Weights of a small contrastive audio-text model: encoder widths [128, 128, 128], text encoder activation gelu.
Rows from block 11 of the audio encoder, named by matrix and row number. Each number is 128 + 24 x the weight over the matrix's rms, rounded and kept within 0 to 255. All counts start at 0. Numbers have three digits each.
# short0: shortcut pointwise conv, stride 2 (encoder.blocks.11.short.0.weight, 128x128x1), inputs 64-127
short0.0:128155140133135153135121127131093143128131120129125104129124130124129130129122119126107129123121120101130139116132121105129127098128112128134151129128130103136131121155133126116103122130126126
short0.1:160113128125127129167129127127133128129128124137129129130130135128126160121132117126109102106127129157101154128128129128126132128140183127128133129051132120128126129141126123128126126115101131
short0.2:126129128176136123123159127128128131112072130126203129119123149077099123174116147127129125154127131118136123124122110125127133028128076129135137112166127111116100136125128128168101130121118127
short0.3:128131129121128129127129128128124126130086127119128034138146127126123126131128115115131152129129124024130061109124122136127126135147130133127124129110126125129128128131127127128128078187201124
short0.4:175128127125130140132089121120139128126118132122102127100170148105127129121129132131139145123123113110120143124138141121127124121135127150128148128148146131129129124130058146109124132128128129
short0.5:126143127119127128124074129129126179138127128128200128120135128126128122119126126131127127123128128127093127128130127097128131120124127114127128127127125119127137127127243114124126135128128127
short0.6:131126131137095129125128124117130125125128131124096129127128126127126129171110127128128130083127114128109128128209131125128130127128130145143127155164147124255127125127127136118127191128128160
short0.7:127124124129130130124094127128124131119111109127132107150120141113063129137140138152138128128128126127129098114126124128072128122143127127127165116133156150120125128134140131115130120128128129
short0.8:128127127173128170128127128152130127128127128130128128093187047128128128130129130133136121129141114128137134059128079124128136128120126124129112003127121130097125128127128127128126125128128128
short0.9:130128128138128128128133103120132128129141128146127129125125126144116130128128127128128128128081132147135111128127129130092109134129153129127118138126137128159128120127128128127203127127127131
short0.10:137110133131138118127188122129107128130128124131128109130121093127174059148165137150127122141104129128143126125109126125135130131098051129138179135093053151125127119131128102129134130130128015
short0.11:123130127125133129119152142134118123136141125148054126165128116145138123132131091128109128141144126136155131128126202144128128133131127122147149124107130137127139139129048115132126134128137120
short0.12:126131126121129138127103127128127147118128127149127128128161132110115138097127120098121129106119128128092128116131133123118106127128127130124250127129156169127124127163130158082122134127106138
short0.13:144127115145134128117130130125127127128123127133126118132128151113129122146127151185127123131124118119126127127148119116128134126119128124152154129132127130128127125124133142134124138128128127
short0.14:134128128191128216130106127192128127130128129127127131116155030128120135126128127128128133128128118128127129117129112133128127128126122126125126066137125128103128128126128128128125121125125130
short0.15:127126129134111129128115129053125128128128127127067120122129134128089123129123127145131130119128126128129123128128147128107131129127144129129130129129125126131130037128093134120135129128128129
short0.16:113128229130128128129128128130129128128129128149128128126129128130127129111128118124128129128126129153122097162129130127128123147128156118103128189127129127155129128128128127128156109128126131
short0.17:130129202126128146130140084130082140129129053165128117128126112130127130127128124118120129119127130141126127129138147138128114132128128109129161128129126179151128131130129128108128123123127129
short0.18:132128180128128127126129107123128122213213127128128122127112128129123128129123122124127129128108122186117117243130101101092128177128128126121128130128128128181128128128128125125158128122126135
short0.19:125172201126105119118167127135127124162128116130127126140091160130129130126127106127119121104128122131129123129085074148084171132133127126158113131101127123127141131133126027129132137128128130
short0.20:099126127128131126115135124128130115128126111128129127154104161130129139151127136130125129130126117128103127119117075120127129127163127124130147135133107135124098125140133128129127112128128122
short0.21:129107128117128173126056129213121128096128118134124126128128127123128120117126099125128131112128108127130123115128107127092128130135122127123154070127136147071126176128127128084124122128127184
short0.22:117125098164128131128140128129124133129128130140127114126125111128131124131135182235129124146128124113131129109115136128128103129124128103174139150127133128103129122128166137103129191129127129
short0.23:125130128132129084113128119126144089125127129100129113129139176116127126103139108095134111136128097129122108127134129120128127128171129126140158126126128123129137128143103120132124102127127130
short0.24:128124131174108153127083125112099126127128128129000107117141155121128119137127133151128135126127136127127128129126163127107124128128136134143130130126132140129129093127082177126128148127127143
short0.25:078128101127129127109137127127166130123126105127128129156116154134128136148129102126119129129163083128128110125119125108127128128153131131125147128134133130132115112195128130126129083128150126
short0.26:133131132096129000102157128128127131129128133119129128133122146125128128131141128128125128129064101128192128255128119129168130127127120132129134178146104128255122132128130128176130128127126082
short0.27:126081131126072102112117137134129129093129128165129123142143129120128121193110131126128125105128127122126120133131133136128095128115100125131140118136124147126134164124128144138127131127130114
short0.28:122126128127126129135113128128119050140128129131028139127124162151125129163118121128130126131129129141128126128129196157092128131130130122129128131138124129128129121129045146146127128126128130
short0.29:123129128128128160129065128185120128127117131127161128122131120091131127126128128127127127121128096107131116128127129128128127118104059127123125128130135122128126129099131082129127131132128140
short0.30:129135129128128155129120128077116129128128129126128135141128150127051130152128128128129133112127127128137128127122129149128130128129129130129137126172164190128139112127128129128159128127125160
short0.31:115128127133074099118125129077123131125122130128148127128146128128132116132069141135135151134130129129161123128122139154135129129128129110158136115129143124127133105129131183121130150127131147
short0.32:134128182124127109131162095129128135130124102129133126127109129128127127128127122127114123128062122154131122132132138128128125206125127128126130194128105128151126138130129103131126131127127125
short0.33:116127128128128123129180128112144128130127129108137153133109145129113131178094131133129130128109128128127130128111103116130154119144129127128113127163057079128116085137127108189127125128128125
short0.34:110137128129128151124097126127076194125115125125144128125145128106127112128127127128117136124128129116119082127114129100128126093128127127124129118128114128127134127123209127127105129128128128
short0.35:142121128130132120125134128105128119108125132123123128127126121124123108129149164133126130165126136106135127128126101100130127128117130129123127128129141115128108150125127132130126114128127094
short0.36:074106127126102128126143134128115056129134129136000129135111118150128138166083129131118108132132135132129147128124227148141124128128128144128127128133133125127126105127078127130127148128129126
short0.37:105132124129126143130070128133090186115111091129255119122144129120125127115126113117126129127129128119126080111124108120118128122126116116105131123128119125114127139127231127118117127130129159
short0.38:140125130130131140134124119125136125125128138118089129124127127125127133146128127148132136127123112128151128128129156096129122127105128128134106126255127107134127002092000186129128128128127146
short0.39:126128077126129128127122114119130125127128134108119120167123126125127117123131118130108129129117136127124073127157125125121120128130127132133180129129174127130133127137127131093125129128138129
short0.40:153119128128130135131140131128125086127116127151093133133173152123129101119147129128132146135129131129119146126135135136131128128129128104127130122128132137127137121131000141126129129128127135
short0.41:124132128127128129126130128128128036133128129129045133130139151128129120131128129138145132127133128127112166128139163128129137128131128123122134128127128127129146118136000128131129128127127132
short0.42:133129128122128151100124127129129128094059129080128095128130124000128121128133131129127121124127123112132128128156146128128128058121003123135132128133129134127136129129128128103125123127127129
short0.43:124128129134088128127110116122124133128127152109065137084138127127127126168127127133129124127115126128130128129121125128129129127106137129144113128138128113133129090069093137135128126124127130
short0.44:130131128137135166141129122128180137130127128158130128129130121129111139062110124090114128122124090128139127128152128137127126088127131191128171132127117126130096127133133126111028135115115132
short0.45:119116088136128128125132127125131127110124129123127127127160128127122127128137128129146126132143121111128166125122138132129113112127129114128129127121115128132116126172128137128105116124129111
short0.46:159115125127128120128140130127131127124129129132125127109161119125126130126128140113127135108183127128128138033137135181124104129139125130128179125127149148129124129182125142100128124128129124
short0.47:126121220128127150131121056129113147124128085130126127129133126128110144127127116123126134113035120128128125127128141126107128127127127115104145125127127141129124129130136125113128122115085154
short0.48:116128128000130098112160128134097132127128130126146093128100131123135126143129125128124126129105128128128128128128136130133127126127097129128169128117105124125129135128147127128127151128128081
short0.49:116129128128129141129118128128017129128108127120125038128128123078123130127129122128128133137128115062132033125094147125129124130105022130133129120135128141128125128128128125131127113127128129
short0.50:142121120161140119111134127114128124101125136113131131136128133123125118135156162138130126152126137120154133133122064065138133116130128111129118098134128127132100125128119129140132138123125125
short0.51:131169168131140131127134128131127127147128022127128126108129135129128127130127127147151105128128128128164130130123130128133139129124129127139110127127105093130128124127128100145128128128128154
short0.52:177120129132149100119143129122119118123111114123126118138138158111129093128169124114140110149128120129102110110132103128129140137130108094124129116126130135127143137149000136133125111120127139
short0.53:128128085123128126128150130125129120134132129131123123123126126130123124131127127127114123127170127129128151121131122125128131128129128121128140045113129142127122129158120125110127118127141070
short0.54:111128079125130137117131254130129125113113128120129094130130128113129119167142148135133127129255117123147128094106183212134129112128127129135126099124129128110133129127129128128125148129137074
short0.55:106075119128130131147247128126128123123128130137142129140127114162141130132000121167110145151128131129131134127127144124138118132125128126135125129116121143127010126134079114128126127128133092
short0.56:128116143129129149132131028142120119128127111154096128125129124119098127129130119129132128129081121161131127126127146128128136178128130124120125127122130137120137128129079124132130120127124138
short0.57:113207130133128106125125121128169139149125128126127144115141164117129131184115128149132137125115129120117113128133124100127159118126128123133129128167127137131132111131130126134125128124122132
short0.58:091176129134128101100157121131132131255167136084128135128123132164131127142126128136127113126116131147128130129126119130106160124090127122140110129128131127128138128136129073131122143127123127
short0.59:127129127148128129128127128129135128126042128128128129128131129086128125128128130129129140133128133007150121010123116129128128126127000128131127060129128127000127138128128137128094131135133160
short0.60:129128128122127114134128129127133042127128129128043128130159130131063122128126130141128127127142132128128157128130166128130145128150128130151087128130124111132128127129004131126127131127129117
short0.61:133129128128123133127128128255127128129128127130128127101150117128128126128127131143139121129128128110126128115108048129126129127110127111141128116126124128120130203128127131129097134128128128
short0.62:120129113125145136127131187129122129127128140124126129149130225128129127132141129147127128124129126128161127128125192138084134127126127138120128125138127127126128128120124179146128128128129123
short0.63:123221128125122126124134127133127128221112122098126128117112229120125134166138117178128131101128128128129127131140134127118176131129122066128071154116128128129154127163116108129130165126127141
short0.64:129127128116128127130214128131129128144127144104135140130118122128127138191121147133129105128128126128129143129108123132136137127132128128128066128128108118130124127125124091196128123127128110
short0.65:149073128126085124114134129129124128109129143139128113150135127128128124123142126087067156119128132128106125128129143130125049130128128128125160128121133167128134159143128143128129131128128129
short0.66:143129127122128128130122129127132080118123161111129128105148127120128131128132131138139128118129120120109131121145216131131127119129124131134127125145127127199137121124093131122117128127126124
short0.67:122173130117127125128196128129130128213129129127128133131105128149128128130123123144124102097129128128085128133127132134125148128131128106145102128129123112127151133127128088126127163128128124
short0.68:127126128139128125123091128126110130127133128128125124118127115135119130129128131126141130128127152130146087129141116128078086143128175123128126132126130126128128125126128129128212118113095132
short0.69:108128127113128207127116128128128139106127131144122128184151161124113129135126101089128172110127129116107130126143185137128110110168125132126177132128126166125149131163128153098124127127128177
short0.70:127129128164128127129127128128129128128088127126128128128137133127127128128128129131132128128129119046131128000129124167127127127139128128138127114103128129095128129141128132121128132130132149
short0.71:176128128166129055116207131117127131134128128131123129107111121128128118156128159209126092133175129126131186129127111127128132135108127123132132128111118108128129128129124115139130151124122124
short0.72:134124125130127121128148128124128115129132128138121127129129124132068128138093128128133138128065128239129124126133147171127130133128146122128123255131129128126128129127125133129176133124120139
short0.73:131128127149126137130126128255128128126088127124131127108130118126129129129128129133134128129128128122146122117099090122124141113118127094128104112130122110125125255123128126132086129127128126
short0.74:118127128150128143129128129127128038128128125133120109123169122128130128130134158144130128129129132127128140128127165128129125128122135129133146128127125134128121115127000133162128126129129127
short0.75:121147125120129126129125122125126124126091139152127131158134191125097128133126097088128131121127125141127128079125173171128136149205129129128133138115127168122130124166122129127128093154128139
short0.76:145089127111137161126154128131101128117127133146115146129139127126128124128148146134127129132126148120155154151127124122159132128125107124098115127124184129129113177125089129144125134122127113
short0.77:136128255147128128128126128128128128127128057128128114117147123127128128089128127136139137128124114128130070137129120090128111131126129128125118120137110123168129127128128128128128121128125187
short0.78:127127128127119125130133130077128118128158139133127139109124114129041194130096127128128131075129159132127130129255128126127121128113172127130115127128164099128128139110126129114131127126128129
short0.79:152119052125142129126151143128116125126129140134081136099130097124127118123136119142145130137177129129135129137128199150151129128127129136128128134126122133114130126128124133129127128123123135
short0.80:126127129149124126133128128077120105128129126127000137118147130143122129129126128133127126128127140129129129129129129125119130129125141115122132129126127128133127072128059138129129127122126133
short0.81:129122119114129162134136131136132134129127129154130134119109103125072131128127123127121109127128130151150129128122145139129126132122153135132126128125142129120138147117140124127247128128130132
short0.82:131174128144127131143194124131128139162126133127137145129113141131128144173124129169129107128138133128126245126111116131146194114129128120148094126128100081128126128117127115131129163127127138
short0.83:140128169140135132119093126129120128123122129128134129130140133121128112132138128090141137126128129125129109118124130151133124128133133132115128095119130133128131130136129128144131123126123196
short0.84:129216128116100123127151128208127124159128117120133127120099236131126131161130104161120136116128128131130127128152133127092176128129123115129134113122127139126155143155129089152127133123127126
short0.85:120135232144127123128123099126131125128122127098128128126116130126127128137120128139137131121097116129128125191107110060126136121127125127129122131128118108224131112125125088126127129127127123
short0.86:129129128121102126136136130158106124137129131132255123127132126132130128108094123128127126116129127129112120128128124131127129134129128063129129128122118137128132219128137127127128130130128193
short0.87:129127128114128159147126128127126116126129145134000142114138111128126128126125123131127153128128139130134129128128207157131129128126134130134123128141129119130162127105000168114129127127128139
short0.88:141154105079127126139143126128129118124129137127127130104125128128118140132132128130128101115161119129133130013131195149126141125128130123138117124117123099130134128121127131123129128121138124
short0.89:128129128151113128129128134148127128129134115144128124126224128127126128127127086064128141097143128128135099124128083129090127143143124127127129115128127139125137151129127129125127117126128144
short0.90:124124129112145044127189026128036128130128111132129127137099141129130127129128118130125053143002136129127090128130118109128127128129128126128152129126060128128123130136136069128128129128128106
short0.91:120131127127119161131134118130127129091127116137128115180137164126047143131107073108128162120073116128124126127129157163095149128186128141113159128127129186128124120149130139092129127121080146
short0.92:120124128124126104127144132130134125235226125158083130124126119221075137132102129145127117127129127206130128128111131150109128148117139127150127128128124119127148129127127128120140130128128137
short0.93:129131127129127130129107128129129128107128128150135126147126152109128128163132127112107162112114130128091128126133103115098130130153127131128188125131137130119129130132128150114129165127119126
short0.94:148128128105197045126149129128107114130128121128123129166101137121128128127128122129129112146088128129127118128134139128131130145156132129128130136106131131129128136132175118135133127128128114
short0.95:123136128123127128133128126129134078129128128109121114130148127128131127124128138132130133117127125126120128129128122124118133128127127124104131128132127123132136124128022132111127131130132127
short0.96:114109124146125138126137096128129127129133128134133121134128082153130129125103079128120134130100129165158058128127137130084096148092128106127139128099137141128124140127130101128129110128136124
short0.97:103127129139135128125130113115124129126128112130126124140107129130127132138150126126124129129123116128121114127128111122128117128128130125141153129127126128129119129144133127124126126124126119
short0.98:123135127130128132126125128128132128129114105130128126137160138127128129130130123124127128137145118129134113080084067127125146127145127135129128119130125135131123128130128124128121096129130130
short0.99:127095126123121094126129135128128128124129128152130127143126128128127104161130132126128164115128130128097094093126128130098102136111128132126161125141109140126142135127129158137140131132127121
short0.100:142138133127126115149090128131124124124118121107144130130130141109095127125130125141141140102128116125125108122127123105105127123128127110124132123151144160129144132123130134119129134130128140
short0.101:126098128125129130107112128129127134123117128133131098143127134117127114127086124100114151113125129108088129128134130128128097115143122099119189121125145222128130131144133172122118128128127128
short0.102:129165130186087200118108127129129128144126130123128120069131128128150128150128140133126121143128132072123127126092106112127135126121127113143103130127091143130108128126128029163123107164128125
short0.103:114126128129128131124108118117118127129128128124000130083129148128127126129048121130128119126120127128113128130128156120128127128127131134127124134125127127133123110082095124129128120127127131
short0.104:133107138129124087132155130130154105146133131130118129127128128135127128128127129129129127127130126137114227129128130130128127132119137126127131129123128098131079128128037128129141128126128128
short0.105:166118128124128124129131128125110126128133132148113127110166108122128129122132131127128127128127124128133136129139175130129111128127125128126127128122155134128131128121130128130127121111128118
short0.106:060124129067142129114138123127133126128129120127128126183129187103126153150109107117127129128116099128105089128131130129129127125186130121128140142129121150131102124133143129128118121127127129
short0.107:134116128126130131117128128124104075111122148127074128129186079111129126117156187150128141129114135105137173129128114129164132125092103128127129128130171135129126146112000146145128136125125110
short0.108:122126132116129130138222096145118133128128126160129139138125128138128129130127103121130128129101125149128128128108145131129129143130123131092126131128098130139101129128132092139128131126127118
short0.109:129100128130128129125108128130127128126123128134127100123133117062125128091128125117128132124128110081132127104136131129128125138131029152124129124128132145128128126131128140102127127128128136
short0.110:137072128124130130127099126122129130104128137130123127126131109119125126130135127113124130097127154115127130127209139125129114128126127133127135143135161157136128133126127131112126128128128130
short0.111:129128128118128121126135130128128050129128127133082128126176141129128121127127136133148121132139126129125158129129177156131134129132127126128129128138127127129150127130000131129127128128128130
short0.112:134075128129114131127080129130124164103128127140130127129133113117123112131129127127124157125128128128125128128142127128103107141122127136128149127131133164117129159130128165127131128128128133
short0.113:132128230129122123127124094127129127127128092114128128129119126128128130123126126145129130122094124128134091164127098039092127125126132115118109123131128111172119127122128105129129127128127163
short0.114:127119122110128144116158132128112118130128130128003125165132132131144126129118130129129128140135119123116153127132166146142127128138122127120137127123128128127132112156075148128118139129134127
short0.115:127128127120128151126132128129128127131128147119037127134134129128130126130124127133130123130130127126120162128129166117128129128140128121126129128132127114133127121136000128126116149129134123
short0.116:128129169140128131131126000130131147128127128120139127134116128128124127129127127128127151122033128127129130118135114124123129124128119145128168121161129157151132127132144136113128141011072128
short0.117:131127128147130121119176127115230128126126132127126129128128142127125113174129143158128127136123127110126128128127103010129186127128124129129118128133124125128112130126107139132128127127121117
short0.118:153081130118127141124130128123121008117124143126041128130136129112129107126128168130123154111127141119095136131159124128134129127134123125128135127130164136129119137128024147128123137124119123
short0.119:123129129128120131121130128052130129128127128117129135137124131124112129140126122132136132098125128128139126127128143129056128128132147131129133129163149133129134113129129129126128132130126141
short0.120:135130127107128181132118130137120130128128106138129115140127129128122149124123117129128142127128120128133104127128152138079128128129121128103150120141201177127126141139131198125128127128128148
short0.121:117129128128128130092112128138060128091056136130133126128128128010128126128128133129128128128128133083130124128127134136128128111124083126124129128146128128128129135128138128128128129128128129
short0.122:096126131157127136134135129128129135128127127128132103133164127131137129125127175164133131141128106119138129097125127136129114113129136105152128132130108131142130116128144124112127124120126126
short0.123:178128120119128126193190130129129128127123129130138130131080156128128164126101124127131122140130127128145127127127131148131133131130134127131063128128248127124130151125132124146127127128130132
short0.124:134132134128060086133131127127137108131132140126129127125128137130095128133127128127129129092197127133126170130133136133123128128128130129185128131122132127140135128133095132126129116072119126
short0.125:111123129034181128123128126128075129126128118129130095133111125128129130126122127127116126128081133128136122129132137124134127128125129129130153134127115131129129129126218125129128129128128085
short0.126:096040000109103056079164129128124136126132157134135126152123126127125082179130149122117165128122147128123119130128126148127103130087128120125150139131126140147131170120128154169152129128127118
short0.127:128133128131128125128119127128130128127124128124128131128141118125125128128126123128138129127129127128127132000128141143128127128129135155129123033102119119057129129129128131124127128131179131