Weights of a small contrastive audio-text model: encoder norm batchnorm.
Rows from block 10 of the audio encoder of a small contrastive audio-text model, named by matrix and row number. Rows with one number belong to one channel. Each number is 128 + 24 x the weight over its row's rms, rounded and kept within 0 to 255. All counts start at 0. Numbers have three digits each.
After each channel's rows are labels from the 100 clips, of 14848, where the channel reaches its highest value: "responds to" is what is common among them. Only what is clearly more common there than usual is listed. The data: short read English sentences (LibriTTS-R).
# convs1: first pointwise conv (encoder.blocks.10.convs.1.weight, 128x128x1), inputs 0-63
# convs3: second pointwise conv (encoder.blocks.10.convs.3.weight, 128x128x1, transposed), outputs 0-63

convs1.17:117122124126099130113136128127111106131124255103124132127129131153129140120132128129132138131127118123129144107127153134126121113129145129129131126133095126129133141125147132125146124115090145
convs3.17:138130081127116089123105154129132127041183131174140156131146135095131112146157105127140125131168197124133041130127156129111138130125134136106125135126153132151132124141132113181128185155128129
responds to: the word "said"

convs1.46:092129127114072126126127137133128132172115119125127128150137110207106123142136124137122166132116132130129166139105191128133123036119137120106117101130127170137143154131161130129127129142131139
convs3.46:115108105182140122128159214088125098099129125127123166127137132127132106123153080117106125113143127102127114144130094102127130061131135076126130139134132136112159178091121129121129124128115128
responds to: the word "said"

convs1.59:135086131131132139114071126131171139132104130128122124127129135236126127201123128130123128129126140134129196138128140129130158130130129129130080127130126127129125128131131129118139149144012129
convs3.59:191134087131123064153091088109132124148127127129131126118130131121206137131137131122119163128126136127129143128129114130142125129132130125108129124142126132130134078165118128126158137125131135
responds to: the word "said"; the word "he"

convs1.79:127136129160122132129108125128143129124127129155145124127128127142127128127125163113093126128122136116103129127128255131130132127128130128129129125117128104123105134128130104119085136126131151
convs3.79:129125119123103130126123084136117192122129141134128140143128128058131155155135150115140184128128146131130128114128144188125129206131133171119144128128131131132130121102131121148129127132138164
responds to: the word "it"; the word "is"; the word "he"

convs1.96:129127128057130128018129149137157130163145126076048129137139152113183128128123126186128128134125132138147123126129182078131106132132130131129106123132122128137137133128163128130127130136128040
convs3.96:117164131126129101090130074142124095160126106124109128112128126129123128127120141151079128130128079127090097158162131159134069128128109127131100133085127124176134135134052128092128157117139085
responds to: the word "said"

convs1.27:123195138142130163042122124128132130130117129128037128126134138160127123115129134138122127128127161125128107128153129126128131130129110128127128127129091127127113127130114127131128129131122126
convs3.27:125132133134134129130136172120123142139052128129129126125027126131127131128126127127128127128067122128129000127125099129125128128128125119126112121126124126128126130137124127119131127130128129
responds to: the word "said"

convs1.23:125132117130142127133046129137114125129129022104127130126128125140154085127130126130119127127126133142132118119128148122122137125173128149134120129130081156129129127127102129123146157125154107
convs3.23:128128128129121126128128082128128129122127134128172128064128170128128120129127126128127126128129117128128128118128127135126182129127124133128212128127111128128129035128128128128127069128117129
responds to: the word "the"; the word "to"; the word "of"

convs1.73:128130132151127119117134147123139130141133130134128125172129083148148129132129119145083132129126122131126149124161053122127238128140130118127081129124127132137126100130148134142117123215076122
convs3.73:157121108128126101125121127094110119057120152104136157128123136137139106089128093094080121130112150125125134169136133120125129104126150109132117112134070140110130149136128134128129125113162131
responds to: the word "he"; the word "said"

convs1.24:126094123129096142131127129128130102137127025115118143111115131125129129125131138105011177128122133143129127126132110131127126134128119162125112128127073134129127130150124128124131131135131122
convs3.24:128128127128144129129128154131127128128131110128023122137128119128128130125128128128128128129127151128126128127128130122129074116129140126127010128130129128128128207129128126128128255130128128
responds to: the word "the"; the word "of"

convs1.41:126052129125125128114109128127162129141116127128126161128130121255127127188129127128127129127119130128128131130129176098127129126131141127127101123128127164123131128128129141129132130124129128
convs3.41:124095132128045141136118107129132132129128122146126129130130128126129126137137136125121179128128130127150117126128129148137128173128104157128151129108131129130128091150129128128122127127169200
responds to: the word "said"; the word "he"

convs1.101:124130127121204152130129104128168127111126131123127136126140140226129129127126127095129112134125127115129149127175135117141129133135126172126091128141120126130126124111126125166036125114126137
convs3.101:128126129135167128132142174116127128134128140111132128131125128128130129122125124123150126129127143123118132129096000087107175122095128098128127093124125128113128131103125129134128125129079125
responds to: the word "said"

convs1.110:114130130110129132119074129105143147136128124138111116118128127124131118129127140125121130016146132067130153130138121127131137131131146107101114129225091112170131123129134138127132104135126128
convs3.110:129104129128118131130164127128137129127131119128130128152127066125130132130131140128128127085127130128128128127151131183128127127130128128127141128128128128129168128123128128129130126075130128
responds to: the word "to"; the word "of"

convs1.112:128130130125192192089122127129153139129128154128121124120129125255124110131127125156127125160130139132127140127129202121128125133130124125107139125131126129127147125129132129127127132108140129
convs3.112:127101128125091134138103083138129131121128112158128131128136129129130133142152132118111147129132128182164126121138137198158124198162126153128164133146132130159129120165131126127137143132190126
responds to: the word "said"

convs1.21:181132146127128131129132116134161131128093124093131135129129126236115076097130123129129088095000145127141129128117167128127128128128128100130096127131128171136122104132115127130116153129128103
convs3.21:126129129128134016104115129191152152131136130140136125125127131129130125127127127147127092127130128137111129159158126129129123125126127118128131132129131127130124129138132133125130128156129022
responds to: the word "said"; the word "she"

convs1.50:125108134133129122218130111124125120126141130123104129121105130128132141147128141128128156085184100132176112043220147086126128057129124128137117202176124126133165134118128130128129148140126126
convs3.50:132131129128119132128128127129127129131155128111130128133140125116127124125128130128125154129135126129133124109125145128127130089128128102128131116101128129124127127113071117126122130128128128
responds to: the word "the"; the word "to"; the word "of"

convs1.111:144244114132162131099125127133255123125120127140098125126135067124079135154128136112122142129115135127107110152117128128129134122132128137129145129091129105108131103127126128109119130125131143
convs3.111:159134000134125124132128103109028133181126137068118165126133126120129112128128128099097138146119127122138188129131141128131120130122133124137138128126102134130138144127113119120123102081129127
responds to: the word "it"; the word "was"

convs1.5:136126132132178126130130130129130129070131127118125126122130122128130053129126123128126106044128109134128122136125132114129126122130133121126121124181105131124129122126124128135131112049126128
convs3.5:123160123127127118126129128125101128197113147127128128128127117150128154126128127131128129255130128129129117134128128096124208039127128119130129131127127128127127128135128131127125132133104127
responds to: the word "the"; the word "of"; the word "and"

convs1.8:126120141151121141115127121128117128135133126128128128154003119127136071131131134140132132129137092154134125059187133126129127125130131117139121182124124129246224137136127122132128125149125148
convs3.8:094133123126136109127118128196131128128128129196128126128128114128128133126128127126126127127128128129110128173134122127129116155128159132128128128255128127130137128129191130129128127132128128
responds to: the word "to"; the word "of"

convs1.45:125128107128128130130128127128130127128128127128130127129127129127128133132122130129125128126144131128127128128128128129128125128128129128128130128131129128129128128126127131126128121128128128
convs3.45:130128129150128128128128117128128128127128128127128098128122128128127132127123127128129128128128128128128128128128128128125128128113128128128127149128128089191128128212128132128128126133114128
responds to: the word "the"