Weights of a small contrastive audio-text model: encoder norm batchnorm, 149.4 epochs.
Rows from block 10 of the audio encoder of a small contrastive audio-text model, named by matrix and row number. Rows with one number belong to one channel. Each number is 50 + 12 x the weight over its row's rms, rounded and kept within 0 to 99. All counts start at 0. After the name is the row's rms in percent of the matrix's.
After each channel's rows are labels from the 100 clips, of 14848, where the channel reaches its highest value: "responds to" is what is common among them; "loudest band" is the band of the loudest frequency at the time of the peak. Only what is clearly more common there than usual is listed. The data: short read English sentences (LibriTTS-R).
# convs1: first pointwise conv (encoder.blocks.10.convs.1.weight, 128x128x1), inputs 64-127
# convs3: second pointwise conv (encoder.blocks.10.convs.3.weight, 128x128x1, transposed), outputs 64-127

convs1.35 106:53 50 51 46 48 83 51 44 51 52 56 60 50 48 50 61 57 43 46 50 74 50 56 77 49 41 51 53 49 47 51 49 71 50 50 46 49 41 49 46 50 62 54 50 50 48 50 49 40 45 58 56 27 81 51 49 50 55 51 57 44 50 50 36
convs3.35 067:57 50 50 44 59 56 68 50 56 61 49 59 38 34 51 52 49 45 50 58 59 50 51 40 40 48 50 28 52 77 44 58 50 49 49 52 38 49 59 57 53 46 52 50 49 50 46 62 38 43 61 75 49 65 50 69 54 54 51 49 19 51 52 10
responds to: the word "it"; the word "was"
loudest band: 250 to 500 Hz

convs1.64 074:51 62 53 40 50 54 03 45 50 50 26 73 49 51 85 49 41 58 60 50 44 61 50 39 49 53 48 58 51 46 50 58 52 47 22 49 54 51 43 48 50 51 50 53 50 48 25 73 50 47 52 32 60 58 40 42 50 16 52 51 52 50 50 48
convs3.64 069:48 50 51 52 44 87 51 23 43 50 51 55 50 51 50 45 50 51 39 53 30 49 50 50 13 46 49 30 40 50 27 50 50 50 50 49 49 51 51 55 48 37 50 50 50 72 49 47 50 56 57 63 50 56 46 60 51 51 38 48 49 48 45 51
responds to: the word "i"
loudest band: 250 to 500 Hz

convs1.43 093:52 56 44 50 70 51 50 40 62 50 52 47 52 50 52 57 62 60 50 36 53 51 49 50 51 50 49 53 49 49 50 48 73 49 50 46 56 50 58 50 53 50 49 52 49 50 53 52 49 47 53 35 48 40 68 50 66 34 44 52 29 51 50 51
convs3.43 057:38 60 48 54 51 49 49 71 73 63 54 51 51 49 51 48 51 48 71 48 93 50 45 51 52 47 48 51 50 50 50 49 41 49 51 50 49 45 49 49 49 51 51 95 50 45 68 52 49 36 40 51 44 49 52 60 51 45 36 52 51 76 51 49
responds to: the word "he"
loudest band: 250 to 500 Hz

convs1.63 114:49 45 50 56 16 49 97 84 65 57 53 50 43 50 57 49 54 00 44 51 47 56 48 52 52 51 54 43 51 43 49 51 51 53 37 28 51 50 52 48 52 61 49 47 42 50 58 50 51 46 76 44 47 63 49 99 50 56 21 48 46 49 51 48
convs3.63 065:54 43 47 47 67 41 22 73 50 47 45 50 48 49 51 52 49 47 55 29 84 50 48 51 63 52 50 51 52 45 53 49 47 57 48 50 61 75 23 43 50 51 68 52 50 49 52 55 61 49 48 52 56 49 55 70 51 50 48 54 58 50 50 54
responds to: the word "she"
loudest band: 250 to 500 Hz

convs1.79 086:51 42 49 61 49 62 43 48 45 53 55 47 45 49 87 56 28 66 40 53 86 52 49 46 54 51 50 50 03 78 47 55 50 24 56 49 50 50 50 49 50 45 51 48 51 00 56 48 50 45 49 73 50 47 52 52 50 39 50 50 50 50 51 41
convs3.79 081:52 58 50 65 32 49 49 81 52 46 52 41 48 50 57 57 50 54 48 57 32 50 51 53 92 51 60 87 67 52 53 50 51 50 67 51 50 49 50 51 54 61 52 48 51 35 59 08 56 50 50 31 49 57 49 21 38 49 54 50 50 50 36 32
responds to: the word "it"; the word "is"; the word "he"
loudest band: 250 to 500 Hz

convs1.7 116:49 55 50 56 31 50 51 39 49 51 49 78 51 51 40 46 66 50 42 52 41 48 44 49 69 51 50 49 43 50 49 49 51 49 49 32 49 41 48 46 26 50 46 50 46 51 53 38 49 49 64 49 50 48 44 56 99 50 42 50 50 51 49 28
convs3.7 090:53 48 50 50 31 61 63 44 54 50 49 52 44 60 44 64 42 49 25 54 30 43 63 51 50 51 58 54 42 50 48 51 73 49 46 51 50 49 51 50 49 50 48 51 53 21 55 34 54 49 53 52 50 24 66 27 49 50 35 38 50 48 51 46
responds to: the word "he"
loudest band: 250 to 500 Hz

convs1.2 081:58 50 50 45 65 50 50 49 53 50 61 48 20 52 49 51 60 52 50 47 50 72 50 47 57 50 48 54 52 50 46 42 50 36 50 64 51 62 51 62 50 50 53 49 50 50 50 60 50 51 54 49 49 04 53 59 54 50 47 53 47 50 56 49
convs3.2 053:28 75 50 38 52 71 49 51 69 74 52 53 52 50 50 51 50 50 52 51 63 51 50 52 45 48 50 46 50 31 36 48 31 50 50 50 50 48 52 83 50 49 48 74 51 53 75 50 59 26 46 51 50 52 52 51 56 49 48 51 53 71 49 47
responds to: the word "he"
loudest band: 250 to 500 Hz